config.toml
image_size = 64
crop_scale_min = 0.5
targets = ["order", "family"]
mlp_ratio = 4
dropout = 0.1
widths = [48, 96, 192]
lr_schedule = "cosine"
weight_decay = 0.01
Rows from block 2 of a small image classifier, named by matrix and row number. Rows with one number belong to one neuron. Each number is 128 + 24 x the weight over its row's rms, rounded and kept within 0 to 255. All counts start at 0. Numbers have three digits each.
After each neuron's rows are labels from the 100 images, of 14976, where the neuron reaches its highest value: "strongest on" is what is common among them. Only what is clearly more common there than usual is listed. The data: photos of arthropod specimens (BIOSCAN-5M).
# fc1: MLP up (model.blocks.2.mlp.fc1.weight, 384x96), inputs 0-95
# fc2: MLP down (model.blocks.2.mlp.fc2.weight, 96x384, transposed), outputs 0-95

fc1.224:139101096139140125159101145143139110105136085100099133140137111155116122173122156125119146129156101139159120133111125082118129074158156158095153168096119150103099122105126135090056120114132142127133145149128152121105143111140131116142099148161115170103129144127148083172131109180144162112
fc2.224:173127147133107141153122117172120149152122130163144121111130130186140125113123144129163140156100116132145147136175124136142123151161138122123122124111110123145159052149125141123135125084089160154160135191128091140161109112155120145109162131103131084168120143186117110110123111151108138133
strongest on: order Lepidoptera

fc1.205:087157146092120137105139110157123141119127132155154114127105122170121133132100136173094172178095138131162121139124103107138096128135086125116123144180121153103119136125087135127138122147137152131075120144123167114116083115147145129168125093101134168180148122155123097072102117120143128112
fc2.205:154120137110099157130125093124138152125137137151072098175083175133157137070139141151136140156113113104121125160115116169112141142134118139143161103131093102145135098140119142135126086106115138128106125159153117132118157057114154120115137110163146134108147136145141123163142145149061097128
strongest on: order Hymenoptera

fc1.102:121156203119123132168115161169107137141143087130123118157101077132122115104102161124118139137173150138121125132128149046105142119161077086156102117136111153126117132133125162147100130162099112116138167131147120088111127098162118141129145131135138116125120165136124109161125123144106134136
fc2.102:106124144105133099043143111138106164093157159184107119116126107126134129155120144116114121109142125139108135153148082111154103145142097176127163129138127132110111127104146117092121124174129134110119136145140127087147126145104097090127121155137128095069166089131124118106136153143148151168
strongest on: order Hymenoptera

fc1.236:173133142130076114138102116111140086114135161161156093153097115132127122122117120083135099075151147154131129164112147094121114169131159137145117130126142137109113135106149095125088116176110112144149135173140112116128165128098119121092131087128113127112130175121137146129154123159060156148
fc2.236:142127116150145144133126080120171144076155155148084110124118130173118138126149108121079151179107130138131127128104112134104118126137144101130115087117117151102088154117132146163120111171101121173103168092163137102108124112147096088113074142150119163108154138106115135125116130109166139145
strongest on: order Hymenoptera

fc1.110:142095126158108141146121126175119140114124137148134124137193112149102128118148137116106137149130110078153155140105133129164121134110133108123115156130119130135107113112114109122136138079114136076181120099144114135095104125153130106155139090140101156124056081111143108165138110188124166137
fc2.110:182138120152077149126128148155177138124131140134134106103117107136138119130163137123096136171105108104148137134100102107090104077124124104107131111154118138140155134107149112150100168109129154183139107112155114083106143133145186146152142118112111146141109140210139125113125142126141143136
strongest on: order Hemiptera

fc1.126:189108114174118111157142142156128139144142161119079119158152131129158160113111126063152112125118126128135139147145124116112128129097133130127128153146119111154133136112150112104127106185112071140125133094157104107127151123117132125113142107110147134093120116105172118114185152130064162167
fc2.126:142119104117136124151154115118152125144115141123108164191143143114160129096107151139131121148116142090121143145142131146127115146153106116161135151101095115105153102116145143139157074128097127141118106125106169088148173133144138148141095089143112138112136160092218169139161158125141108128
strongest on: order Hymenoptera

fc1.156:121139094136114142115102102084172128117146157104174168133132087148112164096106186111187123105106066128119116140107133132143157117149118150137153103171131116136120146147125146138095163139127114130124112115158144102119131140168140168156107154146111155144071104137116118133123117111113103106
fc2.156:153089107167149124182124157140117107115171111121139160096140103131102097138132164119124118160153152115163119128130158146139142136073154124114150099184145142108131142143092130080083142136131087146124121120184155130128129128128087083111143157121151117092124159147138111114101156125120145133
strongest on: order Lepidoptera

fc1.374:139123142137121153120130177144107076145151114148124143140168120178097142154130092124089126138134114124127109132124117139136085119175137090140167125140120110125088136125125082133106123099119141182125142136190112090109119117112152159138107068164099150144128171103146148155124105140112142124
fc2.374:156124180106127127144140138153163100149107132162130128125102105116165176128133129138131098167102107129117127173148115106149119069160121142095127136144128143148111124091118123130149120090134152117136108150102119144128139092112142148139083081100128095093130112180115161107140099073171146127
strongest on: order Lepidoptera

fc1.150:162153120132148116118145095110123123160123147122147073128096075154109120115140182134158145103120093146140114100127160088143142121112136103102118132110157143112131173177105137147135161150103125092132130145122135110157137114096191126121120110169098140097146121135158066111106130125151132105
fc2.150:119123104164118123150141154118138168073101140150098140144160095121116107176128154133140116132125137144162149121141113092106098090143108147095113141131103131122106124080115165135112123089101116163127129144182176169143098132160140133102125143130144120147119173137099112117105131126131094194
strongest on: order Lepidoptera

fc1.54:107176132167147128087162077141121148137096138118105140161127125157165126125109141135164132105141112120109132149102150155150130134158100157137102127118099080140133126132145106118086144105158121128128115132139120104162153105146098087124091149100162137153151108117170120121066113133074153100
fc2.54:081111139162144110118062141147105150158145118121120078124166131113126166113080132106095098154141133115119108114133133120089146079135094120135145125118099116157147140133128133097121160120107147158158114094079054125100131138121116127140123122156163133116105116154102114125163115118136093110
strongest on: order Diptera

fc1.249:171129175130118121102119143148147145174084085095139140111138123164140068108145115125166112148117124117126119147102148114110111118145118145088181104134118125135143126168128149113158125108117127105157098111132117114120116145146102109184137146110216115112117091148140117131101128152119110111
fc2.249:107187131111136103094088124158141147137137134121128099131118143144149120138147077080083113122143123173137132119113069139114119114129098129101136123128144090103119131136127095116101157146112150161128107083142096112147135109115105103136112122137197131170115097094115148153132154156138093161
strongest on: order Diptera

fc1.380:160142131082105124157161162124146113146112074133089183141126114175127158128136141123149141102125181162108110100117152127123130125112134129111102140137077121123112128126109140123148168148143148138142090155094144129123155086158142072142090085159117164123127135162132129101098148120104132144
fc2.380:095112096125130169122131155127121113108113117127155143082137157094154122157134122149112073138106122121138114127161147079149144118113133149160160131124111121154127137101125085122170115130147127121093115173102145163110102163145171126147123139158158137061153107153130138128173137141094166160
strongest on: order Coleoptera

fc1.336:094162142103122148154139114130102116174097156142148142135148152128133130115103117135090100144071149125138100135186110159087142100140105140133175093147162142128112145138120115118139129124152142160124125100111125152152114147157120089157139140107127126130153073099141095169101142141086093091
fc2.336:113125122099120137097068141109137112128085124129130119128109122140192103108122124119123113106129182169144137151108112171113112150100166122115139134098088173124144144196151134105141150126165139131136098100146104097128088139140110132093126112113143135131099110088149113095121139093088146122
strongest on: order Coleoptera

fc1.309:111137111161106124107125133159136172191133124118142117104142152092111123118173170075125140129155127152086122119170139108135084137148097103113127116101139094118090102137147126095139119125154134158121091138134114153100154146128112134138133132100112182105097187131105139097116158136167131118
fc2.309:157137106154141154119133118104164109068093118129155147141143084165110157082113092137135160105125173098117121153146107123112166123137130098117132114060108101145095135127126109153136133132139136145138151085128177120131136121134128070144125132160145123098107089108103105087110115149130146134
strongest on: order Coleoptera

fc1.363:152127120138113079118149113135152140117128128097130120108134134150163106148132117118115105080121115159130096098125117062128150114171170166157133065131160152123105153116181109105076105122151151146077123114147163154119180146131131129134141160112157127122150109129125136096131134104120144139
fc2.363:124111140148114089131134154108126148143128150137129056139138127144194122101100060132133123177174157147117126150121118127120104164135145099119127138137106138109106098114171083097141142088116149146134113122144130115122079145167125139122108132118128093109115099139095127146097138156160110160
strongest on: order Coleoptera

fc1.329:093138106149143115116142112124167092110109132121140152138113094158100122124110100108112095175158128113151124137116123122119133108114200119129086177114154160148147109156132146117148141088130114128153086135096119137130093162126080106154174144108118137120057138148152140128136166132125146115
fc2.329:122136123104140155155130125138110142138160174129179118157128155168120118128152188155105118134151128101129133135103147089098136100145127063161130097078097129156175120131140149149109117102091124134124128103141096123140137117173087125099159157143099149107141168144129116131129155115094137115
strongest on: order Diptera

fc1.104:129132121130115162120073100160106117097121100091172122177165122173173199103122167117124125140116159144120146131124129116089126161101113134144143134116114165124091137141140103114099125149146138116132146091120156138104138152148130122121124096166112151105132122137140108133117149122070149082
fc2.104:113118093119137173174128084128108172134078115126132093141129136113128144125137117120149122166087155127093123142101156151152115168148124154129150100138112099084158137136149151168139123146136164126136160113128154110146094170152134118123104082151165128101144162101159162142166117102132104140
strongest on: order Hymenoptera

fc1.183:114167147124137098116130122125122161128130162144144133151145118181069150069112101125143146133139168115108123149119119076123128095094110098151102111130128107131156111114106105153145171086120165148106131122143099138142140164121128102105162148163138118112099136134154155074149114102178132129
fc2.183:125124144121075116106150144121102149142145155112143077134150128176130089107156154167166104114146088096122144131183135129105129121128146133138152060138120168152179127134129153117127141120136155141114140118123114106120137092124137151111164172147157136100139171097093122096126122138125138171
strongest on: order Hymenoptera

fc1.279:132109116120144098103106149114119166092114162109119136104125144140142127145143168130126134130109049142141125184150124140127117130100136114199112110150121120165087131152119137061122112131114129102121160089160117132109105114159129128138178122108110137131122151138141107125148151116178113084
fc2.279:123129136117115166126143114090071101086137219161105145091101116135129067094156116093115130115177101117101143119109143124129131146166131123127143151125126124102095146083141166170178094134121157142125124107120117130141103131113119132091136130148117146126111136113131130150124144138115126152
strongest on: order Coleoptera

fc1.300:148145141120143163146156124130159128154116076114063131143139120128109123132102114164151116116154127135152116149139126122149127173145156161113111177090157081123109120131140116149126137134144138128142092101069172114102121134096117097154118155083157092142119165162151090130127094124113145106
fc2.300:119134141131144116160090123155149140123144107072155130097147107143139123170127191137081137117135102130122136127141150149124157106125127099136139141074134160124127155136144165093116161135099099165093142177153133103155154116139110079151135089132130175127109150095104174145115114143114134130
strongest on: order Diptera

fc1.383:139141108132144089095129107111108129150163171148160132140148138149136102145118155145119099111125097184132099077129133140109100124152111132080146150113174134179112156116100102145138125120137132100146094158120149127168131105117133113112110085186163134089141104132098116152105168129098121125
fc2.383:158119138111120152152139137093132060176136121157147092100155116125133143128141136117155138093103074105126118131148128110142173052143172126096089145088123137109092151128137141108169119108134113124110128105147092164150114118145152089114122139095112143161107139122153137122136104143132110140
strongest on: order Lepidoptera

fc1.361:094197124110146136122147167150154111120104133107116134131136084096115117106126133134143124119108105125139132131120125073130132145107113089163141134107150183118067132141152110166120135112109130105119147118156130163141131066122141094176105104129151142186089150138128100134141104147156133112
fc2.361:094162090094161107092120105112099137106159111135108134098142104126129097148134095129109137130140087132134086114100086145131112119113107107137155143150147127137107103122139145082134159152119126132111094138140129161141102137122131144059115121139164165165106054136123099144128146152134106170
strongest on: order Diptera

fc1.290:130149131142159160120168127158122135144125127114163131089179118165141142153104134092122151140125094164068170146120110103102121087101131083168150140147107099138112132150156133122074095085133084135136130106149115119106137157131147137113144153144131150106146154144099111113158123096128094143
fc2.290:179110145146125130159123095090129152131118153143082123127141145143078078159116171118110130125147141094132121141127118164110134129141105097121133084101117121162130149098119153159082084125146180113081176124134133112122130110160144093152141116152145113092147095116128110134177135122122133148
strongest on: order Hymenoptera

fc1.82:142090139166133101099116115126090142090113126100158096124121114157105113135133142193110142101189124176107108178154145108144123129147125152094143087126125081150150171107102122133121149141099127119110134139133143152123123109146168114105144141137111092120152155101117075161125139130099134117
fc2.82:170126099142093161135125160104168124116092095082170104134107122106172128145138142111104148110104132122100091143151128101115152126140129099133095125159108090110141090134109114156145116132087106159140103094145135131156159127116141149139121113101112126120129197111116158113154122097069108126
strongest on: order Hemiptera

fc1.192:120128141063159108176136167134101077101142143129146127092109101123106119099096160126133067125161142115119094155141132110111132149126124079132119160111124153122094129164112122171133119120115132122158125168132151115101119107111106119128177138141127118119105156162131115158179149134134083128
fc2.192:153103106111112136071110117074098126152147163124113119131121172137130115130095110127129137119143090159098136152113145141167123107145162115130146116149109132130121139099182152110142074159172124120069140170105129117108125156140128129124127123124114115120180141182123158125157161155103142150
strongest on: order Coleoptera

fc1.120:129117111153140085109116146107123148117104151122130110145132140137107125146106105136121124150120111198151132151115117141144112110120130069128127121198175109156131100122122128148153123083106128067153157121118122127115142134109124094102139124127154149128120150175101174174075159098121114139
fc2.120:181122151100116161110123125124129116175130128078140134117121143123107102104090104101133131090110145073118109120068125101113129147115139127143116124086109161129130145065101139103138140111092093143093133116190126118142106119100093139136147102124153095153116130123170105150143127093130141131
strongest on: order Lepidoptera