A small image classifier, trained from scratch.
Training: 7900 steps, batches of 128.
Data: trained on photos of arthropod specimens (BIOSCAN-5M), 97500 training examples, 10.4 epochs.
Rows from block 6 of a small image classifier, named by matrix and row number. Rows with one number belong to one neuron. Each number is 128 + 32 x the weight over its row's rms, rounded and kept within 0 to 255. All counts start at 0.
After each neuron's rows are labels from the 100 images, of 14976, where the neuron reaches its highest value: "top examples" is what is common among them; "peak at" is the part of the image that holds the peak. Only what is clearly more common there than usual is listed. The data: photos of arthropod specimens (BIOSCAN-5M). In brackets: how many of the 100.
# fc1: MLP up (model.blocks.6.mlp.fc1.weight, 384x96), inputs 48-95
# fc2: MLP down (model.blocks.6.mlp.fc2.weight, 96x384, transposed), outputs 48-95

fc1.158 [ 42 118 127 118 102  98 118 166 123 151 152 160 127 198 170 143  96 127 131   5 116 141  81 149 164 139 175 145  73 156 114 204 145 107  83 131 155 160  68 160 104 130 128 145 157 102 153 104]
fc2.158 [ 62 121 119  81 114  82 170  85 123 107 140 128 188 192 154  98  91 132 164 175 114 149 165 106 106 120 230 101 133 159 146 125 143  88 103  90 144  68 112 151 112 119 154 105 155 120 146 128]
top examples: order Diptera (66)
peak at: bottom centre (39)

fc1.170 [147 189 113 111  90 111 110 121 107  80 141 203  61 108 125 106 136 136 157 144  99 127 112  88 106 152 118 125  82 154 135 208 147 101 111 112  74  90 137 119 215 101  90 133 116  99 134  98]
fc2.170 [159 174  98 164 137 129 139 106 115 165  78  99 101 140 169 135 127 120 155  95 149 110 168 155 143  92 120  89 152 166 168 104 207 128 128 147  80 143 118 123 221 126 101 128 180 120  98 119]
top examples: order Lepidoptera (30)
peak at: top right (64)

fc1.368 [ 71 169 150 133 136  73 107 175 113 187 166 116 114 100 149 160 174 150 154 133 129 139 118 157  88 106  86 114 132  95  91 122  64 123 167 107 168 158 108  96 103  72 102  99 119 194 149  98]
fc2.368 [ 81 112 144 160  92 154 137  91 122 131 164 140 108 200 126 124 134 123 125 123 155 113 110  99 156 143 148 162 151  66 114 181  96 134 148 123 152 151  87  82  60  66 137 168  98 111  87  91]
top examples: order Hymenoptera (47)
peak at: top centre (39); top left (39)

fc1.8 [123 112  96 147 123 101  63  70 120 150  83 140 121 162 126 189 130 111 119 136 109 109 127  78 138  98 125 154 121 135 159 182 141 122 173  98 138 102 107 148  75  81 149 140 146 143 140 132]
fc2.8 [110 146 119 124 153 206 124 139 120 159  91 117 132 112 142 114 111 112 141 122 163 155 119 113  84 129 115 143 146  87 120 137  73 144 122 163 185  64 128 126  96 136 115 179  98 191 147 125]
top examples: order Hymenoptera (68)
peak at: bottom centre (60)

fc1.202 [103 114 136 170 124 150  68 116 159 152 135 214 130 150 125 142 199 115 175 133 157 118 142 109 184 156 116 202 147 134  83  83 167 131  69 143  98 151 131 144 108  79 124 111 114 126  92 103]
fc2.202 [101 122 124 152 172 115 107 151  83  59  63  65 114 154 151  64 151 106 100  72  82  97 204 123 105  97 136 165 154 151 144 142 105 102 100 159  66 153 123 171 127 136 108 144 167 147 118 125]
top examples: order Hemiptera (38)
peak at: bottom centre (44); centre (26)

fc1.369 [109 176 118 122 116  99 186 100 131 106 142 169 177 162 113 156 140 130  83  96 111  94 122  62  75 127  89 127 156 159 136 179 140 170 143 123 106 203 142 161 195 122 152 124 115 154 138  82]
fc2.369 [132 133 143 143 137 136 106 219 123  39  83 102 120  93  89 110  90  53 132  81 127 141 150  88 123 110 161  77 141 148 125  78 149 145 115 149  73 201 124 142 149 108 126 201 157  75 110 136]
top examples: order Diptera (72)
peak at: top right (52)

fc1.238 [174 128  89 135 107 102 122 154  74 155 137 163 130  79 126  88 125 162 130  86 139 148 122 167 102 140 112 101 176 148  90 148 189 118 121 143 129 124 113 108 233 135 116 135 125 100 136 104]
fc2.238 [104  85 151 109 168 103  94  93 116 146  76 135 100  80 117 121 129 134  78 145 173 155 143 163 139 119 197 135  79  99 142 128 171  89 154 186 159 126 102 109 144 188 105 151  53  63  93 184]
top examples: order Diptera (71)
peak at: top right (35)

fc1.172 [103  86 126  98 134 183 180 151 110 135  94 148 193 136 156  89 126  74  87 163 109 115 161 148 130  92 147 143  26 138 116  85  91 166 155 135 171 128 126 105 155 145 200 102  65  60 135  62]
fc2.172 [ 86 176 124 124 106 120 143 141  40 124 131  94 139  93 115 123 116 103 116 142 134 179 112  81 172 139 149 140  76  90 136 191 150 150  99  63  92 152 172 145 110 175 103  67 169 102 174 132]
top examples: order Lepidoptera (30)
peak at: centre (33)

fc1.105 [139 112 130 127 147 110 157  98 160 128 150 158  57 158 145 139  81 108 147  71  99 109  77 166 147 169 137 104  92 145  71  98  59  97  67  94 103 103 135 122 139 125 155 134  99 174 100 108]
fc2.105 [114 118 113 122 163 100 162 164 147 150 204 143  97 175 111 102 150 106 125 157  97 100 213 136 127 138  91 124 143 134 147 156 157 116 140 136 140 125 135 132 178 113  67 116  83 124 160 149]
top examples: order Coleoptera (36)
peak at: top centre (33); top right (33)

fc1.215 [143 162  92 104 131 110 112 130 140 142 160 113  99 124 135 145 145 127  75 113 128 195  99 100 105  70 131 107 136 134  77 113 108 152 143 192 171 195 133 136 142 108 112 109 162 133 101  85]
fc2.215 [101 142 151 134 210 163 134 144 145 170 127 136 143 107 186  80 140 212 185 133 198 160  87 132 168 140 154 110 145 128 100 108 146  80  94 158 145 163 110 121 109 162  88 112 157 204 105 127]
top examples: order Hymenoptera (54)
peak at: top centre (44); centre (25)

fc1.295 [113 100 144 117 161 146 117 145 157 145 105 131 137  82 140 126 104  90 131 143 142 125 131 118 166  63 162 144 157  71  71 154 112 158 127 142 106 132 124 119 121 105 200  78  82  93  84 109]
fc2.295 [ 67 142 127 136 155 119  73 147 126 108  92 106 112 115 156 106  92 164  83 189 145 147  86 151 152 111 142 135  64 143  99 151 106 103 132 190 155 145 132 126 190 169  62 115 186 112 153 127]
top examples: order Lepidoptera (27)
peak at: centre (32)

fc1.184 [ 72 125 122 141  96  86 166 122 121 129 191 144 179 103 135 111 180 125 134 139 176 225  63 134 126 124 164 103 157 110 103 137 206 161 131 117 150 127 105 166 120  85 133 131 108 111 111 149]
fc2.184 [100  87 132 150  89 117 189 115 108  95 111 104 127 115 100 162 141  72  92 115 105 196 144 112  99  88 103 133 195 145 126 141 139  91 132 151 161 130  45  99 214 133 100  94 119 140 130 123]
top examples: order Lepidoptera (25)
peak at: middle right (69)

fc1.6 [204 134 118  86  76  61 145 161 112 114 104  98  71 115 139 138  98 152 152 143 121 134  88 115 135 119 165 130 149 146 131  10  91 104 110 123 135 174 136 137 114 110 148 120 181 124 174 126]
fc2.6 [172 116 173 124 125 114 153 147  95  99 142 116 152  91  93 198  77 148 174 132 118 121  54 143 142 135 187 119 166 104  76 150 127 149 133  98 169 134 148 107  94 147 138 131  97 134 117 160]
top examples: order Hemiptera (44)
peak at: top centre (56)

fc1.269 [159 141 126  92 115  59 121 129  92 175  60 129 162 168 154  80 156 117 132 166 186  52 152 131 142  86  95  94 106 111 104 153 158 172 136 119 168 168 105 164  81 155 151 139 156 121 159 132]
fc2.269 [148 143 101 121 110 157 166 139 136 109 121 136 149 120 124 106 165 165 157 173 153 154 122 119 157 160 135 116 179 133  93  77  64  82 128 157 125 158  85 100  51 119  92  98 155 157 113 146]
top examples: order Coleoptera (87)
peak at: middle right (76)

fc1.176 [134  98 120 144 159 135 141 170 103 137  84 172 127 125 115 165 140 120 121 132 191 133 135 117 126  94  65 109 108  85 119 144 135 112  87  67 121 160  98 126 243 102  84 108 112 133 136  47]
fc2.176 [123 149 101 138  85 169  61  92 127 160 117 162 147  86 126 129 121 123  75 106 115 113 119 100  56 115 128  99 138 151 163 118 117 127 154 201 159 176  70 110 133  72 143  82 182 156 128  78]
top examples: order Lepidoptera (32)
peak at: top left (41); top centre (31)

fc1.277 [131 142 156 121 154 139 129  86 128 133  83 131  98  99 116 147 132  81 124 161 107 149 173 175 129 145 141 161 171 163  93  87 150 147  55 129 107 119  75 179 127 153 108 174 111 126 164  38]
fc2.277 [192 140 132 131 158  97 143 138 117 131 124 120  56 173 179 154 104  97 152 129 123 125 130 120 136 141 127  81 207 151 114  86 122 128 121 119 130 122 117 159 141 130 133  82 132 191  77 123]
top examples: order Coleoptera (48)
peak at: bottom centre (70)

fc1.160 [149 136 111  94 123 201 153 117 103 187  99 102  67 101 129 120 138 113 109 136 154 131 146 124 122 116 122  60 103 142 183 107 170 146 107 129 183 150 141 165 146  97 132 123 133 164 136 104]
fc2.160 [144  79 166 123 128 100 170 154 132 151 117 157 104 134  98 160  60 152 105 144 113  90 145  86 129 160 133 122 145 121 132 138 150 198 114 129 157 116 153 149  98 113  88 119 117 183  68 115]
top examples: order Hymenoptera (42)
peak at: top centre (41)

fc1.18 [119 156 134 158 161  48 105 110 114 147 124 127 134 137 129 147 181 119  99 101  74  98 125 177 149 114 220 191 127 134 108 183 134 200 129  73  83 160 100  98 114 128 157 117 134 123 123 100]
fc2.18 [145 150 170 108 124 162  71 181 120 125 136 117 142 143  84 177 100 184  99 155 128 139 115 149 117 203  94 159 144 122 139 185  70 127  97  87 161 185  74 118 141 117  96  94 117  85 126 142]
top examples: order Hemiptera (33)
peak at: bottom left (50); bottom centre (35)

fc1.292 [ 87 125  94 149 114 132 156  76 103 111 188 183 120 158 111 194 132 107 156 156 133 113 158 202 142 117  74 182 133 137 146 143 169  88 133 103 169  77 140 181 137 103 150 172 165 132 171 102]
fc2.292 [108 130 136 121 132 102  96 127 169  97 109 188 119 159  78  50 128 175 116  83  64  81 172 126 170 136 130 134  72 119 127 129 102  93 105 130 150 159 109 135 108 149 134 131  72 129  79 178]
top examples: order Hemiptera (49)
peak at: middle right (33)

fc1.192 [176  83  99 126 129  92 130  83 102 164 130 142 129 127 102 156 131 103  90 146  90 166  73 181 117 158  83 123 123 108 124 166 179 171 107 209 109 151 165 161  93 108 141  94 133 177  98  84]
fc2.192 [161 141 129 114 150 136 113 114 155 101 124 122  90 158 101  80 117 126 127 113 111 131 130 101 139 128  89 180 169 129 115  42 175 150 102 178 112  91 164  92 161 130 161  95 151  93 104 213]
top examples: order Diptera (81)
peak at: middle right (26)

fc1.327 [110 115  93  93 109 100 100  86 201 174 179 117 107 151 190 156 167  99 129 162 108  76 143 125 118 133 125 154 108 188  81 148  79 128 186 147 190 106 118  85 158  76 102 137 133 115 160  69]
fc2.327 [140 173  57  97 165 127 172  78 191 136  91 132 132 142 154 124 106 173 165 121 140 158  89 101 180 123 136 109 187  69 159 155  97 119 153 138  73 158  83 119 119 130 107 149  51 157  92 153]
top examples: order Hemiptera (37)
peak at: bottom centre (59)

fc1.253 [136  75 142 149  74 142 175 161 104 118 147 100 144  85 146 116  97 150 151  77  90  53 127  95 190  69  64 130 143  95 132 141 120 172 131 175 115 154 110 185 144 120 137 137  59 132 114 137]
fc2.253 [103  61 140 140 165 155 170 152  89 127 115 146 122 128 148 121  88 145 122 179 108 122 108 110 170 124 162 168  86 161 150 123 103 117 104  51 112 151 155  97 128  84  70  55 124 124 197 133]
top examples: order Lepidoptera (25)
peak at: top right (71)

fc1.37 [ 96 158 137 165 227  39 158 112 132 105  79 129 154 127 187 175 127  98 177 111 160 109 111 113 127  80 134 111 152 153  81 139 144 118 126 158 107 130 181 104 128 127 137 207 145 105 146 141]
fc2.37 [117 113 154  98 125  90 143 179 142 131 127 116 124 150 143 144 218 124  95 146 120  99 148 132 137 104 120 136  96  78  84 244  86 134 126 112 169 112  92  97 122 128 128 173 147 182 136 102]
top examples: order Coleoptera (81)
peak at: middle right (53)

fc1.163 [109  91 120 146 169 111 136  69 107 175 124 104  74 133 196  63  99 144  97  56 114 115  97 190 151 163 180 179 112 148 149 137 118 156 151 147  66 103 152 128 162 112 145 118 103 147  76  91]
fc2.163 [ 86 150 166 132 122 147 129 119  59 122 150 132  66  89 163 153 184  94 165 146 115 116 118  91  81 143  67 181 101 135 103 142  83 114  85 164 125 144 148 154 126 197 153 116 146  78 175 127]
top examples: order Hemiptera (45)
peak at: bottom centre (39)

fc1.167 [ 87 169 196  86 151  76 126 169 110 184 165 150 172 165  93 111  79  92 145 121  87 155  93 112 118 205 123 162  90 126 107 111  99 201 140 179 123  96 114  89 112 140 140 126 125 123 116 132]
fc2.167 [129 142 136 149 115 112 126 163 127 149  94 124 142 150  72 105 152 136  61  90 169 115 154 156 138 181 133 137 166 116 130 157 167 111 151 116  93 110 110  56  89 119 124 142 120 159 100 134]
top examples: order Diptera (66)
peak at: middle left (34)

fc1.219 [113 123 136  97  86 178  80  97  97 173 174  69 106  98 220 153 120 135 115 118 143 110  97 142 143 165 121 154 108 173 124 153  90 131  92 126  90  90 102 102 146 129 135 129 109 104  68  81]
fc2.219 [110 128 121 110 154  88 127  87 110 127  88 140 115 146 187 150 176  87 166 154 120 138 192 110  89  61  88 103 160 100 148 146  96 129 156  98 181 127  98 120 160 118 101 150 126 115 155 123]
top examples: order Hemiptera (40)
peak at: bottom centre (56)

fc1.40 [133  66 161 111 157 101 163 121 189 164  95  93  98 189 119 136 129  73  89 150 121 119 143 116 155 104 189 125  68 102 116 127 144 101 133 136 131 146 120 108 167 118 183  77  56  81 135  85]
fc2.40 [ 76 155 131  97 122 140  86 146  80 192 130 116  88 119 179  91  93 142 107 184  81 172 121 115 179 136 160 154 153 115 157 152 140  71  98 112 109 142 197 149 142 115  98 137 141  71 120 122]
top examples: order Lepidoptera (32)
peak at: centre (31)

fc1.231 [153 158 147 140 138 146 110 142 107  61 121 155 142 142 164 132 178 101  91 164 107 166 134 181 135 175 109 137 136 107  93  90 101 173 104 128 119 130  58 188  75 177 115 144 126 160 115 107]
fc2.231 [164 153 123 136 141 161 135 125 106 128  92  83  94 129 188 126 165  82 143 149 140 120 138 120 106 135 123  88  96 164 158 134  70 177  88  67  97 102 115 126 153 165  97 101 143 150 126 136]
top examples: order Lepidoptera (28)
peak at: bottom left (56)

fc1.357 [174  90 149 152  82 112 113 159 106 136 113 108 111 161  71 187 112 154  86 116 119 128 151 112 154 120 225 149  93 108 124 124 151 224 129 100  97 152 150 118 159 143 150 120 107 161 128 147]
fc2.357 [171  93 131 200 102 131 125  67 147  93 166 141 160 172 112 185 167 110 151 146  96  85  94 143 129 157 125 173 207 135 128 102  27  55 121 123 138 168 149 146 148 104 134 157 126 112 140 155]
top examples: order Hemiptera (33)
peak at: bottom left (45); middle left (34)

fc1.90 [109 132 120 113  96 188 163  62 162 143 145  98  89 105 132  89 122 137 153 106 103 145  89 138  97 172 142 144 124 192 169 157 139 155  52 204  82 103  87 171 124 117 155 153 130  82 163  54]
fc2.90 [115  70 165 152 147 138 164 101 117 157 150 124 136 110 129 103  79  77 124 112 144 146 151 104 139 172  31 137 184 124 129 122 127  62 119 139  40 147 165 156  92 130 167  72 141 162 141 177]
top examples: order Hemiptera (36)
peak at: bottom right (66)

fc1.342 [101 168 201 111 116  57 149 196  74 146  94  88 109 145 142 105  96 171  80 104 154 187 172 125  86  91 131 110 115 189 149 146 167 115 125 132 205 128 117 176 113 130  57 172 122 131 134 131]
fc2.342 [164 164 138 136 104 147 156 128 182  98 137 144 139 148 144 155 182  78 102 152 171 134 133 110  73 105 196 107 137 109 172 146 147 150 108  96 161 128 133 117 101 138 183 146 161 132  97 131]
top examples: order Diptera (60)
peak at: middle right (28)

fc1.187 [155 174  90  97 120 146 169 149 118 144  88 122 145 135 112 150 164 124 123 112 129 137 104 170  33 103  59 143 108 159 124 114 142 157 148 122 116 156  81 152 211 121 108 132  92 171 115 137]
fc2.187 [ 68 147 132 161 149 134 132 116 171 141 127 116 103 152 132 117 124 134 137 141 131  92 151 157 149 154 129  72 173 185 189 137 152  79 199  80 161 117 133  89 153 135 139 148  96  52 161 102]
top examples: order Diptera (74)
peak at: top centre (32)

fc1.376 [158 108 131 139 134 141 120  62 107 152  94 110 158 103 135  85 111 129 132 152 139 174 122  92 109  80 174 117 178 138 127 123 153 114 195 119 150 163 144 200 157 101 141 135 112 131 141 141]
fc2.376 [167 149 131  84 160 116 159  75 114 116 152 115 100 149 131 102 131 110 176 108 120 161 163 108  77 133 128  90 156 144 134 129 135 120 173  84 107 123  79  94 123 158 146 127 143  89 136 149]
top examples: order Hymenoptera (41)
peak at: middle left (35)